From a checkpoint of a small model that answers yes/no questions on an image's attributes: encoder widths [192, 384, 768, 1536].
Rows from block 3 of the image encoder of a small model that answers yes/no questions on an image's attributes, named by matrix and row number. Rows with one number belong to one channel. Each number is 128 + 32 x the weight over its row's rms, rounded and kept within 0 to 255. All counts start at 0. Numbers have three digits each.
Before each channel's rows are labels from the 100 images, of 14848, where the channel reaches its highest value: "place" is the part of the image that holds the peak. Only what is clearly more common there than usual is listed. The data: aerial photos of the United States (SatlasPretrain). In brackets: how many of the 100.
# convs1: 3x3 conv (encoder.blocks.3.convs.1.weight, 96x96x3x3, each kernel summed), inputs 0-95
# convs2: expand pointwise conv (encoder.blocks.3.convs.2.weight, 384x96x1x1, transposed), outputs 0-191

place: top left (41)
convs1.23:134084082083085135116106123089072051133117106133136141149062084160104092127122138084129065141136077097123056084081095129084149155146127142119148141097106168147160080125139110081120147056107151142164133151155151089077124135145081125127084087143050122142137147076136075113127140148151151122
convs2.23:118123129099133121128130114246126127123129050121120128127122125124123136142137115121138149152131125127131127125255130121129123128128130127107000126133145130125144128125166093129128122132133129126128126128093130138131119129101128139126122119123134120132124027127144144129134107126128136130126120130125066128131141134128115133139155137124130141131163126118121122122125127126127128124127130129125135127113132126125130126105125124127133155120122123132150103115128129120000125131113104131134118128129132131103124127125146151131207125121128109134127129138129131127121128133120127129

place: top right (40); top centre (29)
convs1.40:111144151135147074132136112148145152129113141080112107105134147077139146109137080148133157085130147141138129147157149090149090067073146090138094083126141065084073141141082154144109108152129080113069078092088072152144147121109152102097108149060151086073072123144125154147093072060079074144
convs2.40:122129125139131126127129127255129132126128164129130130129129126129108127128131136129118133132131129124128127132032127132129130126126131130110198127129079127129139131131128158131129129127122127128128128130233127139127125126123129132131141129125130130128130046126134124132128144128117128129129154128127138127142128127127126128122129126131127106129132131123128128129131128102126129131127123130128129133127128128127126127131128124129124218129130130128086168131131129128000134131135254128127127127131130127044127127129122077126095126123130000125129127127132124128131127128129126128

place: top right (77)
convs1.91:133141149126150097148136100138146150138089085062132074105137139081140132118113084144121151100148141133125125142157153075141103067086153109139108100153137067108067134157074163150085126147126087122084073092100079139146161130104150089082128155085147061092059137142150143136108071072080065090
convs2.91:121129123133131127128129122255130133125129176130128131129128125128095127128133135128115120132131130124130127131051127132129129127125130129106170128130098127129135131131132155129129129127121127128127130130174129139127125127113129131131138129121129133127130000125137123133134141128119129129130144130128145127142129127129125128120130129131127108130132130123129126128130129075127128133128125129128129131127128129128126126131127127130121233131132131129084154130134129129000133130134245128125126127131128128000126126129122077126095127122129000126129126122133125125129130129130125129

place: top right (30); top left (26)
convs1.84:102127081127089103090148144103138094126130137145095148108087131145082101100100177104139089158078088129131061087105117139113109175191081171133123173075119137168134110092182064068130072104149196097186185130119146097092106096122090130143097080132102132167144122119092092144112184136125128135
convs2.84:130127130113126128126129125000125124130130085128115123127127132127136128145125122131129106121128128136129126127255134120128127127132125129147047128123194130127111126127155068129125128130131130128128127126000132127128128126122128125126109127130121119124125255130121144126124116127137131124128081132127086128118128127130130126134122129126129143126122123137124130128125127080132126122126131123130127123127130128128125129128133133128132038125127127119151074122122127128255124124126000128131129131126124125205133129127134161130132130134124255130130129138125130127123133126130133127

place: top right (50); middle right (31)
convs1.73:166131127108143191125116069125099118116089109090139109164115091075133101170094090122124121156120140081073068127113146078122170097102150167096182153106145084146117135160095157105066160121135099156089085132120111092125159153075107088038103134135119086148094154064166126120195096107117116103
convs2.73:134116129120130124127127126122129130128126144128126128127125125127129129135126121128129129124125128135128127127238133127128128130128128127122000129128135127129125126127160091127128128127128128127125125128076133132128125128112127124129120131126125120126128142128124127130131131127136132128130112130127150127129132128129125130134119128127126140126123125124126129131127128097128125127128129126130126128126130127131126125125128127127126080129127129126131106124130128129228117126126006126128127126129130128158126129128129134125139127129129255130126127128127130132124128125129123128

place: top left (36)
convs1.87:116105097112106134113116103104078092088127138137116122145091077147114102128100146088125080127083103068079046104094096133092156129122083146097166135062115148115177106132142114064094104093088140133111134149141177087103131120138086133113064104102094119127166120035136096102130148170177198116
convs2.87:133115128115130126125128125120128131127127138130120127127124126126128130137128118128128128122125128136127126129255133128126127130128129128121000128129139125129126129126148068127126126127130129127126126127025130133126121129112127123129120129123122111126129129129121128129135127125137134125128106129126149125130133128127122130137115128127128143124119124125125127128125127077127125126126129125130126129125130127133127126121129125127126058127126128125120099123130129129209116126123000127125127126129128126170125128129127136124150126131127255130127126127127131133122127127127125126

place: top left (41)
convs1.71:156079081096081155130129136088103071144130102138123116120131097113100107126123142075138062177148073113129156080083110127076123170162131168124138172129107136192126063109152094087130143065101162127173154125122140095062117145128081125138176086165061139182124153089132066129162151129113107113
convs2.71:139134126126127127128126140038128127126125182129120126128126127128133130145123120127132158124124128140133128129229132127130131127129126131116000128129107126127130133129172094128131127129132127126126128130094130147126122128111128124130124135130125122127130242128118125129150154128132132126127121131129180127133134128128128128120120134129129137127123126123129131133129129079128127129130132126132128129128130130131126128125128126127127043131130130124094120125129127126255117126125000126127131126127132129159127126130129126128098126130126183128128128132130127129125125127127130130

place: top left (31)
convs1.45:095152115156139104088068093096132145057091096132110121151077151138113105132094163147117157170101150113070058128137097120139143154172110182097143177142117155189187156123167107130097107140136186092156144166132213080163119092106126091107122140145124104188134096136115129118120166164155191102
convs2.45:129118129118129128125130124051125125126128090127128127125128125127127126142130115125129091125126126138124127128255134124127125127127127127127000128131153127129124127127147110127125126127131130129128126127000131133127126129130127128124108124123123101129125255131121132127139132124139139125127092130127110127121134128127124128141126129125129165127127126129122125127126127111128127123126129127128125125125130124132125128119129129128130037124126127117095074123126126127255121123119000130131126125128126125184126129127131143126141126135127255129127125134125134128123127126126128127

place: top left (51)
convs1.60:147132142143149100137135147142169149155138153132116126066140141048135154113138103152167155097150138149169133136140163138140066090079156086128081112136140051100053152140119158132133100143120090107059125055060052143136161130083157143113134148095141143076122125135147147132147095067081083162
convs2.60:124129124125131131128128128000123126126134100126125126126129131128128128145131124129130094123125127132124129129156134126127126128127128126143035127130153130129129126128161136128130129128129128127127128127078125139129122128136128126125113125122123118127129255130128134126163127130133132126125098125127098126126130130129130126131124125126132138126129126137127127128127129057127128126131117127128128126131127129131127134120126133126128082124127126126073097126125127129255127122121000127134128128127124129167132130127133119127099130130127216130127131134128130128125132128126133129

place: top left (40)
convs1.94:073137137142136084094081133105133140092106138145107146144095143195119114115111159132121138119071138099103084138146102139141150159154080136105145127111134192117198143118165108111115106132129164104147154175150209107152099096163133122142055128130141112124173102123086125136077178203203221111
convs2.94:129110129118130125125131122073127129127126096127129127128126126127126127139131112125129085125127127138125124128255134127128125128126129126120000130132151125130129126125144094128126126127132128129130126127000129132129127128125127129128110124124122106127129242130123131128139130125137139126125086129128123126122134128127122130141126128126128155127125126124122124125127127104128126125125125126129125128124132124133126124119128125128126024125122125119107072123128130127255120125120000127130124127128128127184125127129130146126151125133126255130126126128125131128123125125129126127

place: top left (46)
convs1.61:084112081080079105103165105129087091097105143128102128132074087178119139096132134101155095153094117095134072116096112127108144129139087147126146145069136188155193105107137101086106106084095144102148129136138183118096095106166106112123128067157082113168153095077097102138092143177193212124
convs2.61:130113131114129125126128127153127127128127152126119129129128125127134128136129119126126146127126128134128127127216133126128127127130128127117000129127131126129124126127146032127127128128128128127128128127034130135127124127115127124129119128131123115128128096129123131129131127125134132128129118127128131127126134129128122129132120130127128143127122127122126128129128127146129125127127124128128126129125129126127126124127128126127126007128128128126136112122130127126255118128124000127129124127127137128175126127128136137124129126128125205129127128128126128131124127125129122128

place: top left (60)
convs1.42:119089129121065140113104113101096089115095107108124100133105107180121109140116137089107077180127071102109096114098097095070161129136113158097151161105126182155167057106148119095112123075102158100151137155132185127077101099129095075148154098165094092166163115096104084096110153187161189070
convs2.42:137118135103127125127126127099127126127127130126117123128124124127127129130123112127128151125124127135130126126255134123127126128129123128119000131124135127127113128125146020124127124129132127129128128127000134131129124129103126120127115128133121119130128116129119133127126110127141132126128111129129132128120132126129120130130115130126130150126113122122126128126126128145130122126127132124132125128123132126127127124127128125124131004126125127125167097120127128126250112127121000126130126127123135128188125129129132168127153128134124255130127128132124130132122126125127119129

place: top left (40)
convs1.38:107128134122142080143165058133140120103042097062129075119146133111148136107107089130156125153124130130126121129147154066125101064082131141130108147150137105149123131146088117134035127116100099083099087106111136120148137128093142041055129130140117032151078110113118128128089094102129134066
convs2.38:136118133120127126126128127105126127125127139129121126126127125126130128138124123127129148124123128136128126128244135126127128128129127123119009128126128126129122129126145064127127127126130129128126127127070133131124120127112126123128119129128123122127127123129123129129131124126140130125128112130130151127128133127128124127135121129128129145124123126124127128128128127122129126125125127126129126127126130125128125124124129126127130057129127132127128111127128126129255120127124000127128128129127130126173125130130128144123151126133125255128128128130126131136126127125129120127

place: top right (28)
convs1.2:130137143149163107136120122135165145120123162095133101109159139072134125139115090140124152067126138146120127134160151115137097068064156079119100069151129053061067143162083149135124120146127061132057097096096062125143151127109139123112108157054152122059087113133134141124123076067092082143
convs2.2:131131129123127123131126121149129129122130132126139127127126125126129133116130125125122215126125126136135127128087133127128128130122129136109255129127092130129134128127129093127129127128134127129127128128133133124124126132053128124129127131129128137127128069124127120131110086129132124129129124128128149125131129130129122130129128127128123135126132128119128129124128127094127130128130139126129130128126132129123130124120123124128130127126127126126177125126128125123000132128123073128126124125127130129115128128127105142126188129128129185130126127120130130130126130131125120127

place: top left (41)
convs1.53:064129130156106080091124135114147124088113139139087130140123143194119126094125165120120137142060134124113090134138107130127125148167085149105134148076137176144186143113170099110119082137109176094167163153130206134131089081146130124141101089123137117146162088110069130151065174199192215118
convs2.53:131112130117129127127130122056127128126126096128129127128126124125123128139130116125129085125128128137126125127255135126126125128127127126121000131131148126128126127126142104127124127128132129129129127125000131131129128129122127128127111125123123109128126237130122130128136128125137140126126082131126135128123134128126123129137124130126130156125126127126121124126128128103129125125125131125131126128123132125133125125117130127129127043125122126120110068124127128127232121124118000126130124129128124124191124128129129150127160127134126255131127124128124131125123127125128126124

place: top right (33); top left (28)
convs1.4:120142148140143061141153130134157148122127154110124121086159147098138131110124122142128141059128140148146137141167150121138070064097136081139092076144132050068067135150110138139128108144125074103058123058080061143145147118114148126115135149049156130066117106142128145131087088061099070139
convs2.4:127134129132125124129132127195127126124129073124136127129131126129112128122123153128138138137130130120127128126165129125129128127126126104119255126124102129127122129126142146126130129127127128130131129128167129103129125127138129142128127124131132135134126028125135122125128094129128119128129138130131117129125127129129124126143141127130125133129133127127129128126129129229127131124129133132128132124129126130121127126133126125128136199127129130138122166129126127129000137133134247131135129135127123129119128134127121169127175127133126164126129126134126130129133128128127127128

place: top right (26)
convs1.7:103119110142088059113147157120130124141164153150080147062129118084116140060159148110139100068094114137150129107112126159119066100127090059129057076095110092078109132107156090103159068118086108110081157080086108131109109099116112170155144095071115153072153107105096120134083138106121116173
convs2.7:124128125123128132129129128000124125129132108126121127129129133129130126153130121129129103125125128129124128126155132124129126127130127126148067127127162131128127126127198124129129128128126127130130128128072125131130128127136128127126114126125123116125127255129124141125144135129130132125128100127127084127123129128129132126131127127126130134126128127139128128128126129074130128127128127127127126124131126128129128135124126135126130085126128125122105102125125128129255127122124000128133126127128124128164134128127133127130101132130128182128128129132126128127124133126127136128

place: top left (49)
convs1.6:136137152130156102151138098134151149130083117077128095090138142076140123136105103145111150105140140145116121140156147082144091060098160108127101111167134043105064140149093156145084122149128083117063093094097074126148156129090142094071136167076136064090084126141146142114118081066085055082
convs2.6:137129136112126122127127131005124123125129128127115121125125125128129135131122129128131188123120128137133126127255134123126127130127123119121048127124118130128115130123142058123130126128134131128126129127048137127122109127080124118127113132130122125128125073128125123129130097127146126121129094130132169123129133130131118125140127130127128145125122124126127132125127126050128126124127140124131132124125132128123125126116127127125137085129127130128159099123130124130165122125119000130124128130125127126185128133130125178123202127136124255130128128129126135137123128127123119128

place: top left (43)
convs1.14:112109073084072151096105125098053073105124116134121136146076106153076092134105137096124081171104092094113116101059112130106151163147087156122154163102117165176168091077141097112125143078162156125169134144149160084075089119146086128129162058165072127173135107116108083103143146152151155109
convs2.14:127128131131121135131124124120129123144129083128117128129129132129156126111126141134128113121129128108130130123000120125128127126142125135188255128117191134128102120128093121127123129130127127127128130127158128096132153127166127120123132125137132148127127157130122143123097100129126115129130145127130051132111122127130148129127113129125130103129115131141130130126126129160136129125125134127128127124132123128124134130140131136127133152127126125128248143130122128128064131129140159128126133132126129129137131127126139134138105132125128079127130134123125128127130132129132132128

place: top left (35)
convs1.32:129101053106082148108111143085060059121155134138127139144097097143082088130122141081120066151120078102115111081052109138096147156144103144121145147088101150152156087095149095079140148062131147137154142141145148084066105128145068149138167070147065137151141128083121076092147149145146147126
convs2.32:121134128133124139131125117150128127148131101129146128128127133131157126111126130133129111114130128112129129124012122128129127128139126138194255126122207134127119122128071168127126128129128127126126129127192127104135161127151128119124134126129132145127127213129120148124095103130121117129130142125128051132116123127128155128113110126125129104128119131146130128127127129128133126128126136123126128125134123128123135132138132138126132216126127127126228141129121128131031131130136149126125131132128128130127133128127132112142062132125129013128129132124127126127130134126134133128

place: top left (32)
convs1.62:103144131122144109117092088123115135108068080120134106157043130174129117108078163132122150150095135110096050128143111121135161158157106158097153161130130192161186151126152104123092132129143189119192145166168206097157115114123136079115055141142130097168131120132111128134101158176179189082
convs2.62:128117131117127127126130121043125123125127089128126126128129126125127125140129113126129091126127125137126125129255134124129125127127127127128000129130155126128122130127147105128125126127132129131130126126000129132127125128132127127124108125125123099128128255130119135124139131124138140125125090129127101129119133129127124129143127129126127163127127125129124124127129127111128128124126128127129125127125133123132125126120129128129129021127126124116095076124126128128255120123119000129132125128127126125181126129128133143128138127134125255129127125135124130126124128126127129127

place: top right (72)
convs1.41:127142150141149096142128115137154145132110122079132082107160146063138137127127083145137152080136142142141143142158155098143096058065148087138101077153135066077071144148075149147112126144130060111065084089097065140147144129113146108098128152073145094065064134144135144138111068072099080130
convs2.41:135131129126127122127127155040127129127124213129117126128128128128131128140124121127129154125126129138127128129228128127129132128127126129104000129127101123127125130127127107128127128129130128127127127128099129145125120128125127124129124134132126119127129131128126119129151185128134134127126118131128198127132128128127122127124128133128128133126125126119129131133128128120127127129128127126130127129129130127128126128121129120127126043133129130128110116126131128128255123125124069126122130126128128127171125126130127143125145124130127249127129127127128128128126122128126130128

place: top right (38)
convs1.8:127149145148157090136128120130145158124112131071130090105137151080123120126115080151127160088139152145113125144164139086157101076080154096128092089133144071091055144156080141141101119153137087103075082100088068135154157135099144102083104155061156082074082142151139151132100071064068075128
convs2.8:122130125140129126129129126255130131126126150129134130130131126128105127124130136127122124133131128124128128131014125131129129127125131128106217128131078125129136130131126168131128129127123127128128128129227126135128129128126130135131141129127131130128130060128135128130130138128113128129128160128127138128135127127127128128120134127131127107130133131121129127129131129131126129133128122131128129132128128128127128127133128123130125193128129130129082165131130129127000133130134255128127127128130131128049126127129125093128093125124130000126128126127131124127131126129130129129