config.yaml
encoder_arch: "resnet_bottleneck"
model: "model that answers yes/no questions on an image's attributes"
dataset: "aerial photos of the United States (SatlasPretrain)"
train_examples: 203450
image_size: 32
crop_scale_min: 0.5
horizontal_flip: true
rotation_deg: 10
questions_per_image: 8
encoder_norm: "batchnorm"
encoder_activation: "relu"
encoder_channel_attention: "eca"
encoder_depths: [2, 2, 2, 2]
encoder_kernel_size: 3
encoder_stem: "deep"
encoder_avg_pool_shortcut: false
encoder_widths: [192, 384, 768, 1536]
fusion: "prefix"
fusion_encoder_width: 256
fusion_encoder_layers: 12
fusion_encoder_norm: "rmsnorm"
fusion_encoder_norm_position: "pre"
fusion_encoder_activation: "gelu"
fusion_encoder_mlp_ratio: 4
fusion_encoder_head_dim: 64
fusion_encoder_fused_qkv: true
fusion_encoder_bias: "none"
fusion_encoder_qk_norm: false
fusion_encoder_parallel_block: false
fusion_encoder_inner_norm: true
fusion_encoder_drop_path: 0.15
fusion_encoder_positions: "learned"
fusion_encoder_connector: "mlp"
init: "kaiming_normal"
residual_init: "scaled_by_depth"
optimizer: "ademamix"
learning_rate: 0.00095
beta1: 0.95
beta2: 0.99
eps: 1e-06
beta3: 0.9995
alpha: 4
gradient_centralization: true
max_steps: 11600
batch_size: 256
epochs: 14.6
lr_schedule: "cosine"
final_lr_fraction: 0.01
warmup_steps: 580
weight_decay: 0.2
Rows from block 8 of the fusion encoder, named by matrix and row number. Rows with one number belong to one neuron. Each number is 128 + 32 x the weight over its row's rms, rounded and kept within 0 to 255. All counts start at 0. Numbers have three digits each. After the name is the row's rms in percent of the matrix's.
# fc1: MLP up (fusion_encoder.blocks.8.mlp.fc1.weight, 1024x256), inputs 44-65
# fc2: MLP down (fusion_encoder.blocks.8.mlp.fc2.weight, 256x1024, transposed), outputs 44-65
fc1.375 039:089176091136109174116091162156134126111131136135188162150132126088
fc1.376 102:168098122141117108139155090182125159121113102094102113094140150113
fc1.377 058:115158160108148133112159147061146089116154119139201130138116082154
fc1.378 074:102141135122114152088132158050105039102114147149223124122139082172
fc1.379 373:099145133121123178086126167083131078107153142147197147149134077151
fc1.380 026:147142168173144179137188128132125186131123139110136113116102095156
fc1.381 043:177099123119108103135100129133113096167107156166130124124170110142
fc1.382 040:198072137132089107175106174158138110182116159134125162064162096098
fc1.383 081:110117132124109092103137072152097140117101079117083154124114156090
fc1.384 093:098140067149151220153095111149148168131190123117120155150105119128
fc1.385 047:105161105120150213080103140093104099116177130139182112158134102133
fc1.386 037:117125084182132138145122141184106071160119133137197158127185122102
fc1.387 065:144097122111094119182142111197114139158097128122068084087119156096
fc1.388 152:076106079160139189156101094208156159145146156135079159140114115096
fc1.389 029:115136117170154172098137116124108122161112083113134140118149144114
fc1.390 059:139126161143161144164162101130138174121106138081071137121168125158
fc1.391 074:109155103139160218123097154126143113119167118143166163137128100129
fc1.392 072:078139103151151199087102144100142105111173141163155150156115081127
fc1.393 073:117107071114138159141116148217105140159138117130135124065156080145
fc1.394 055:098131118119173155073109083154143204107157059118139135174128149147
fc1.395 057:149142148119112093149146116110150154131110069127080126112155193132
fc1.396 131:097116080173117133172123076240160175150124116122076163127126162069
fc1.397 078:064154090145158188182089146179181163132162126145091147176095142098
fc1.398 082:118149132127145134164153084150136191140121098093054117125108146129
fc1.399 133:081156130106150176075101152067139096112148135159234133166147081183
fc1.400 044:108139089140104142126145109140114094110138183106150078082116101072
fc1.401 081:085133095119156162139097146159159147137158111149128154169108116129
fc1.402 148:109151147120122160068122152078112071107135135149208126128137056180
fc1.403 075:095167097148168175090127133112178151134177140131129143204077103139
fc1.404 060:101117123120170137157133123168108160109113132069072113099118120135
fc1.405 094:113136106145122110188141085181154178143139090099051128143086154092
fc1.406 045:099177080145141181147095138173117156154109138133038225124095171092
fc1.407 044:170098132113127116184155126141138137121136159154119095073188084143
fc1.408 088:133132094150124143141106067162126164119141089087093110140112151144
fc1.409 079:173088099144133106197122101177126159146139154097068092127093168082
fc1.410 061:160103110138202134117152132154129188144153133124103129080161137155
fc1.411 087:037133077144155213118086126174142123149146145140120153148114124094
fc1.412 114:097087071155160171132101089215139202145151103118065157103118142117
fc1.413 081:083129079152163202139083132171134178137158107124123183159100148119
fc1.414 037:105118138194100117176162093184168168159113167103084108119116152117
fc1.415 061:123122130150147142133147110149147224124121096092071136126119127140
fc1.416 060:110152124133104137211125133170147112141141137141084147116092173085
fc1.417 092:111100091145138181192122123175128183134182131104064139122087145054
fc1.418 036:100141128156112124216140100174122117162128101123125123114128101094
fc1.419 046:117142090142118155157120157177203144188145107136181133105133110131
fc1.420 046:144055108111141082111105092186117157157088109079099124118112129116
fc1.421 066:122084112137099134235067116185125120146155162095039089120093175064
fc1.422 031:106092095163091174169128079151154134168160144080137135110197081078
fc1.423 056:079147088130110208125093141114142089146157157147167155132111099104
fc1.424 060:157121104163162130122091193147138096137160157135145159157087166105
fc1.425 045:154082138129124137206096117142122093181123175133106096101159120134
fc1.426 051:120151142145148133138190131089133106126143120093155087118157092155
fc1.427 035:171092116155146104094123160162145200144132121141130132047175083202
fc1.428 110:158123169102106066134180124126112114134068134137119099073168126107
fc1.429 168:131151165111121143077138170049126050125132141153214113133143080159
fc1.430 046:164097101104094042213103151142118126162109098138105085124155140082
fc1.431 080:161113168102104085126146152045102061132097147131193093116149105151
fc1.432 054:105129110160139129198160094137189207127112132093109096096131124119
fc1.433 048:169099132107072036136125107103115094122129120111087136125112182074
fc1.434 049:152093136119166134117128100161115162150075116130112144076182114140
fc1.435 132:126106094137123105183125084191143189140131108103044129120091181088
fc1.436 141:100146140106128161055121166063107078098136126157212149161132098166
fc1.437 061:144133144113090081160179111126139128119091135135109106074157113093
fc1.438 092:156140172112126133078161198043114065122145142133207117104141109156
fc1.439 203:104102091168144161175119095205152199139146109102068127141104166084
fc1.440 201:120159168102124123056143162059119048114130136150223127149139080176
fc1.441 082:088165139134109202114114156087122073124157150162193137147127079121
fc1.442 111:108114061167140177136119103232122192138157127116083146108113172062
fc1.443 131:123141149123141110035133180084117075112121121176204165161138098157
fc1.444 064:122137162129154135168179072154144163128109117104083100118134133146
fc1.445 103:079134127119144173103092163083141098126145144138152159148115090135
fc1.446 060:170077145127106082158134131119119141149103130132201065086164098116
fc1.447 468:119162152100119141086134175053118057122138141149231126135144078167
fc1.448 049:167101127106118097122118143131127113097105128113148101092192120114
fc1.449 111:076138078166126191139102146152136116117140150135128211156133096099
fc1.450 056:126077084142147149147137103159142188136127100122079090107156152113
fc1.451 128:078167102125134172083098157121141103100145135151168167176115118157
fc1.452 063:116097118099157138076102155134106105118148135160175140144135112140
fc1.453 047:110127078154111172133126086193155133155138160097121102077160089140
fc1.454 086:108113138143148152173128088175119182104120112078060122105128157123
fc1.455 076:191091180105095056141141123080094086145103143134114085093125137124
fc1.456 138:097120072167148178139099086199142187113156089112081168156104176103
fc1.457 132:084156146111143162056121161059128069100139126148216162154138094158
fc1.458 057:120101073173123197101112115193106133123119096101077149084148148131
fc1.459 125:134122168113113122091143173023105036112122169137207102130135084177
fc1.460 070:176099131142116104141148086151105151121093131103107118073153129124
fc1.461 115:164114127128138101184141095178126193157099101121047115100140157116
fc1.462 076:072143115137121190129102149150138090112144144140136191143148104098
fc1.463 435:091158133112130165087106163083129081118147145159196149156133091152
fc1.464 041:176077104127050104185120145167126115155078150115083132107147148081
fc1.465 049:161144146105104091150098117101123147162105143132085097083167124122
fc1.466 053:172043098104132081163099161136118097142132135130105099140099181103
fc1.467 026:096133184160098121176126144147163112205173125131095138117097138052
fc1.468 066:140101136126138118140156065190122191130113118122057122098163133117
fc1.469 085:149112139120099103165169079189130175134098142117107099077160117117
fc1.470 059:181114138146137120190145103107124188155109119103078092116127126107
fc1.471 064:124104115104184119065119155075118149127138126161144105111165093198
fc2.375 042:135174116142113206141130141121194152086149099122131154139100107088
fc2.376 056:141174108139108185135132124132199160096151105124136151136101096090
fc2.377 027:174135100106164123236149129194091144128127144155049122160125181091
fc2.378 093:114109172131075122138130112071154139091089113090117166088145094090
fc2.379 103:135135101133169120123125165174094106181157155157145105162124173173
fc2.380 059:144174109142109190136131121123200155089144103119130148132100099087
fc2.381 063:139164117135100178139135118118195170089144101118130149129106096084
fc2.382 057:126177127122106179130136123133191170088151105117122144133107104070
fc2.383 092:103057176122102078091104105074092117123068129111109131084161118118
fc2.384 071:114098114153153105095101164135076088173115145134137117132137167185
fc2.385 038:152186094130131192132145122153192159103165116130136132144085112104
fc2.386 060:143172106138110186136128120129202159090151107124133150134097095087
fc2.387 041:124158119132096165128135112100195164079125103098131144111114103068
fc2.388 089:140137140121094140156140101091167157077117105103109149105114088073
fc2.389 050:139175106152109189126128130129200156099158107125142150137098103096
fc2.390 129:127136108128169133093120153183123101174146151152159109161131149190
fc2.391 126:128136108134167126102121165174101112173150148154154106161132167180
fc2.392 061:140167071151174171104120167183128119174181142154150113173110176160
fc2.393 035:149183073166154213140120158145191147135193121128142135161080142113
fc2.394 108:129099102123161085111123148149069108179130145148146105137139162177
fc2.395 061:138126093151168120082126155177102102171155152162135095149132180184
fc2.396 066:123141167103088150135153088101177169067132099108124141115130083072
fc2.397 055:139112155091129048169164105134026127129115132133077096132169165125
fc2.398 148:126106116123168091130136144155062103178132152142131099133138157170
fc2.399 147:133117104129169100114127150166074108176138154144135099144138171178
fc2.400 059:136135124150097177122117110105205146089124115119130158119098092088
fc2.401 028:074121185142105128066110127165162115120083162154071121117175133117
fc2.402 036:102165127120132160113135165186155121171150149132184152165136123168
fc2.403 105:117063169103123039118123101095058111143070141115115107085159122145
fc2.404 193:126102110141167110101116160146085095182141157143139108142134177185
fc2.405 071:097088197060116047135150078121040111129101136127110102116181113131
fc2.406 032:151166062160143202168107153130160151106164123121131142138076123102
fc2.407 029:134152079173141209090081164135202134113187124147123142141072134116
fc2.408 117:132132110129167103106128160160074101173144147144148102153144174181
fc2.409 049:139145160124080132153145099098160136086092104103127150101127080108
fc2.410 092:136141087140181135116121169172098108177160148150144110160121176186
fc2.411 116:116133167126087146152135108083163145074108109103108156108133090086
fc2.412 020:134172112170154135172154105170046127120176108161085115163121140095
fc2.413 035:147118184064105122178158057087133145055108120141104115143140071064
fc2.414 059:144168109139110185146132115121190156088141104118125147131093099078
fc2.415 137:131129120110173112115129150171091105170148155141155096155132155185
fc2.416 043:124139135101106161163160086144154164081127125134081122125096112064
fc2.417 087:126143160125089148149143102101178154071107107110116152115121086089
fc2.418 058:142170111139105179136137119120192156091143103118130147126105095088
fc2.419 074:135155135124101158148150114106192159073134106104130144116114087086
fc2.420 046:119130161149084149145137135078157149089119106105120161100113089084
fc2.421 080:089098191133074104112114117065131123115078118089124159084153096106
fc2.422 072:137153122147097179136126118106203152085137109114127159121108098086
fc2.423 038:116123127185113192068088154092201085109157114122147143111111122120
fc2.424 083:140148152103092144167149094100166157071124106109117144113122091084
fc2.425 047:131170098156113197153131131132195158105158103125126162145096112082
fc2.426 096:136156132122100165149136103108182161079132105111121151120109088080
fc2.427 043:149188075150147191119118151183177141136184129150150121166092128130
fc2.428 018:173115142094121055145141129116135126102105147123079114095157177124
fc2.429 091:096076157156133100096102151115086088166107149134114121120166170159
fc2.430 065:131135131119091155121137102099190164072114107100129138107110093077
fc2.431 116:112101179100086102165139082080122130087092101110102154102144074083
fc2.432 223:124122111130169112106123151167080102178146149152146103151131160181
fc2.433 076:129089178097092061157153098065089129078090118097101129081163119103
fc2.434 037:151183051165157185119111162182161139143175120161151130169077137139
fc2.435 061:141112178074101048183146083100089145092082129106091124102172119105
fc2.436 103:114090157121146070169132134112023101158121136123095125128160156139
fc2.437 034:171116066152161085140124164135044105161162147135103094115129203152
fc2.438 037:179135138093112108190116090095140170085125103125081130112114106053
fc2.439 032:144149105103151070168139121182096132134132137157146095145138113150
fc2.440 428:123099117136160093104119151145071097177126150143141105135143166181
fc2.441 039:126168130175099203079117144109204139105154106119148142122101105099
fc2.442 059:140171120133106182144132116127201158090148105118132152131100092087
fc2.443 063:142079144118125037156146107110066119127072151122090102090162145130
fc2.444 233:130121100132174115111121151167086104180149148154140103152128164175
fc2.445 086:132123095146163133084122173158109102176150143150160106148129171183
fc2.446 086:136159127134094169146132110107183158081132100116126153123110091077
fc2.447 100:119113120124160111099107155155091101184143148144153113152141150178
fc2.448 050:152144098160107186147102128100208150090128113117122162120094113094
fc2.449 082:138161126132099171144135112112193154080133105114128151121108090085
fc2.450 024:200152094112176118128155158162180161140166149117167102142121174167
fc2.451 078:123071136120143077088128126134093100160106166137140092117158162177
fc2.452 028:142154100181112183082107172101205134117163107107138153114091143110
fc2.453 088:129160138133097171147134111108185156082128106109127154126114087082
fc2.454 269:118117121131171112107115155162090099181137151150140109152139164183
fc2.455 155:119114181117095114140142098077162137077086117104108154095144085094
fc2.456 090:137092109136160090111107164131077096183123147149131109126136166180
fc2.457 176:122115106141164119094111161159086099183149152147143106150135169180
fc2.458 039:149144069153173182111111162180150117160195140168154116168085153152
fc2.459 129:115127180117079125139138093082161151082090112090124155099141081092
fc2.460 036:137194092149123197115125133146199150111173110129155131146088094106
fc2.461 016:161169075169149171164131138159080117143163133167080115169056168109
fc2.462 064:141174113138108186143136122121196159088146106121135149132101095089
fc2.463 134:129131095133173123112121161166087107180156145147149108154132164182
fc2.464 051:146142129153094158141122144074195143097133099113109160113116119087
fc2.465 027:142151115169123172065111160098214073120115139139151152104099105170
fc2.466 295:120128159122074130146138097084158154078100103105113155104134088079
fc2.467 052:146174100140115194138131120141203159094156109126137147136096101089
fc2.468 057:133150090169175139116137183159105105176178137146154120168126179179
fc2.469 036:147157043178169168104106184162124108175182134160156114165095175163
fc2.470 283:121092126131156089106117147143068097177123151142133107135151170177
fc2.471 094:133148103123180138122115154184100110168167148154137107175118169170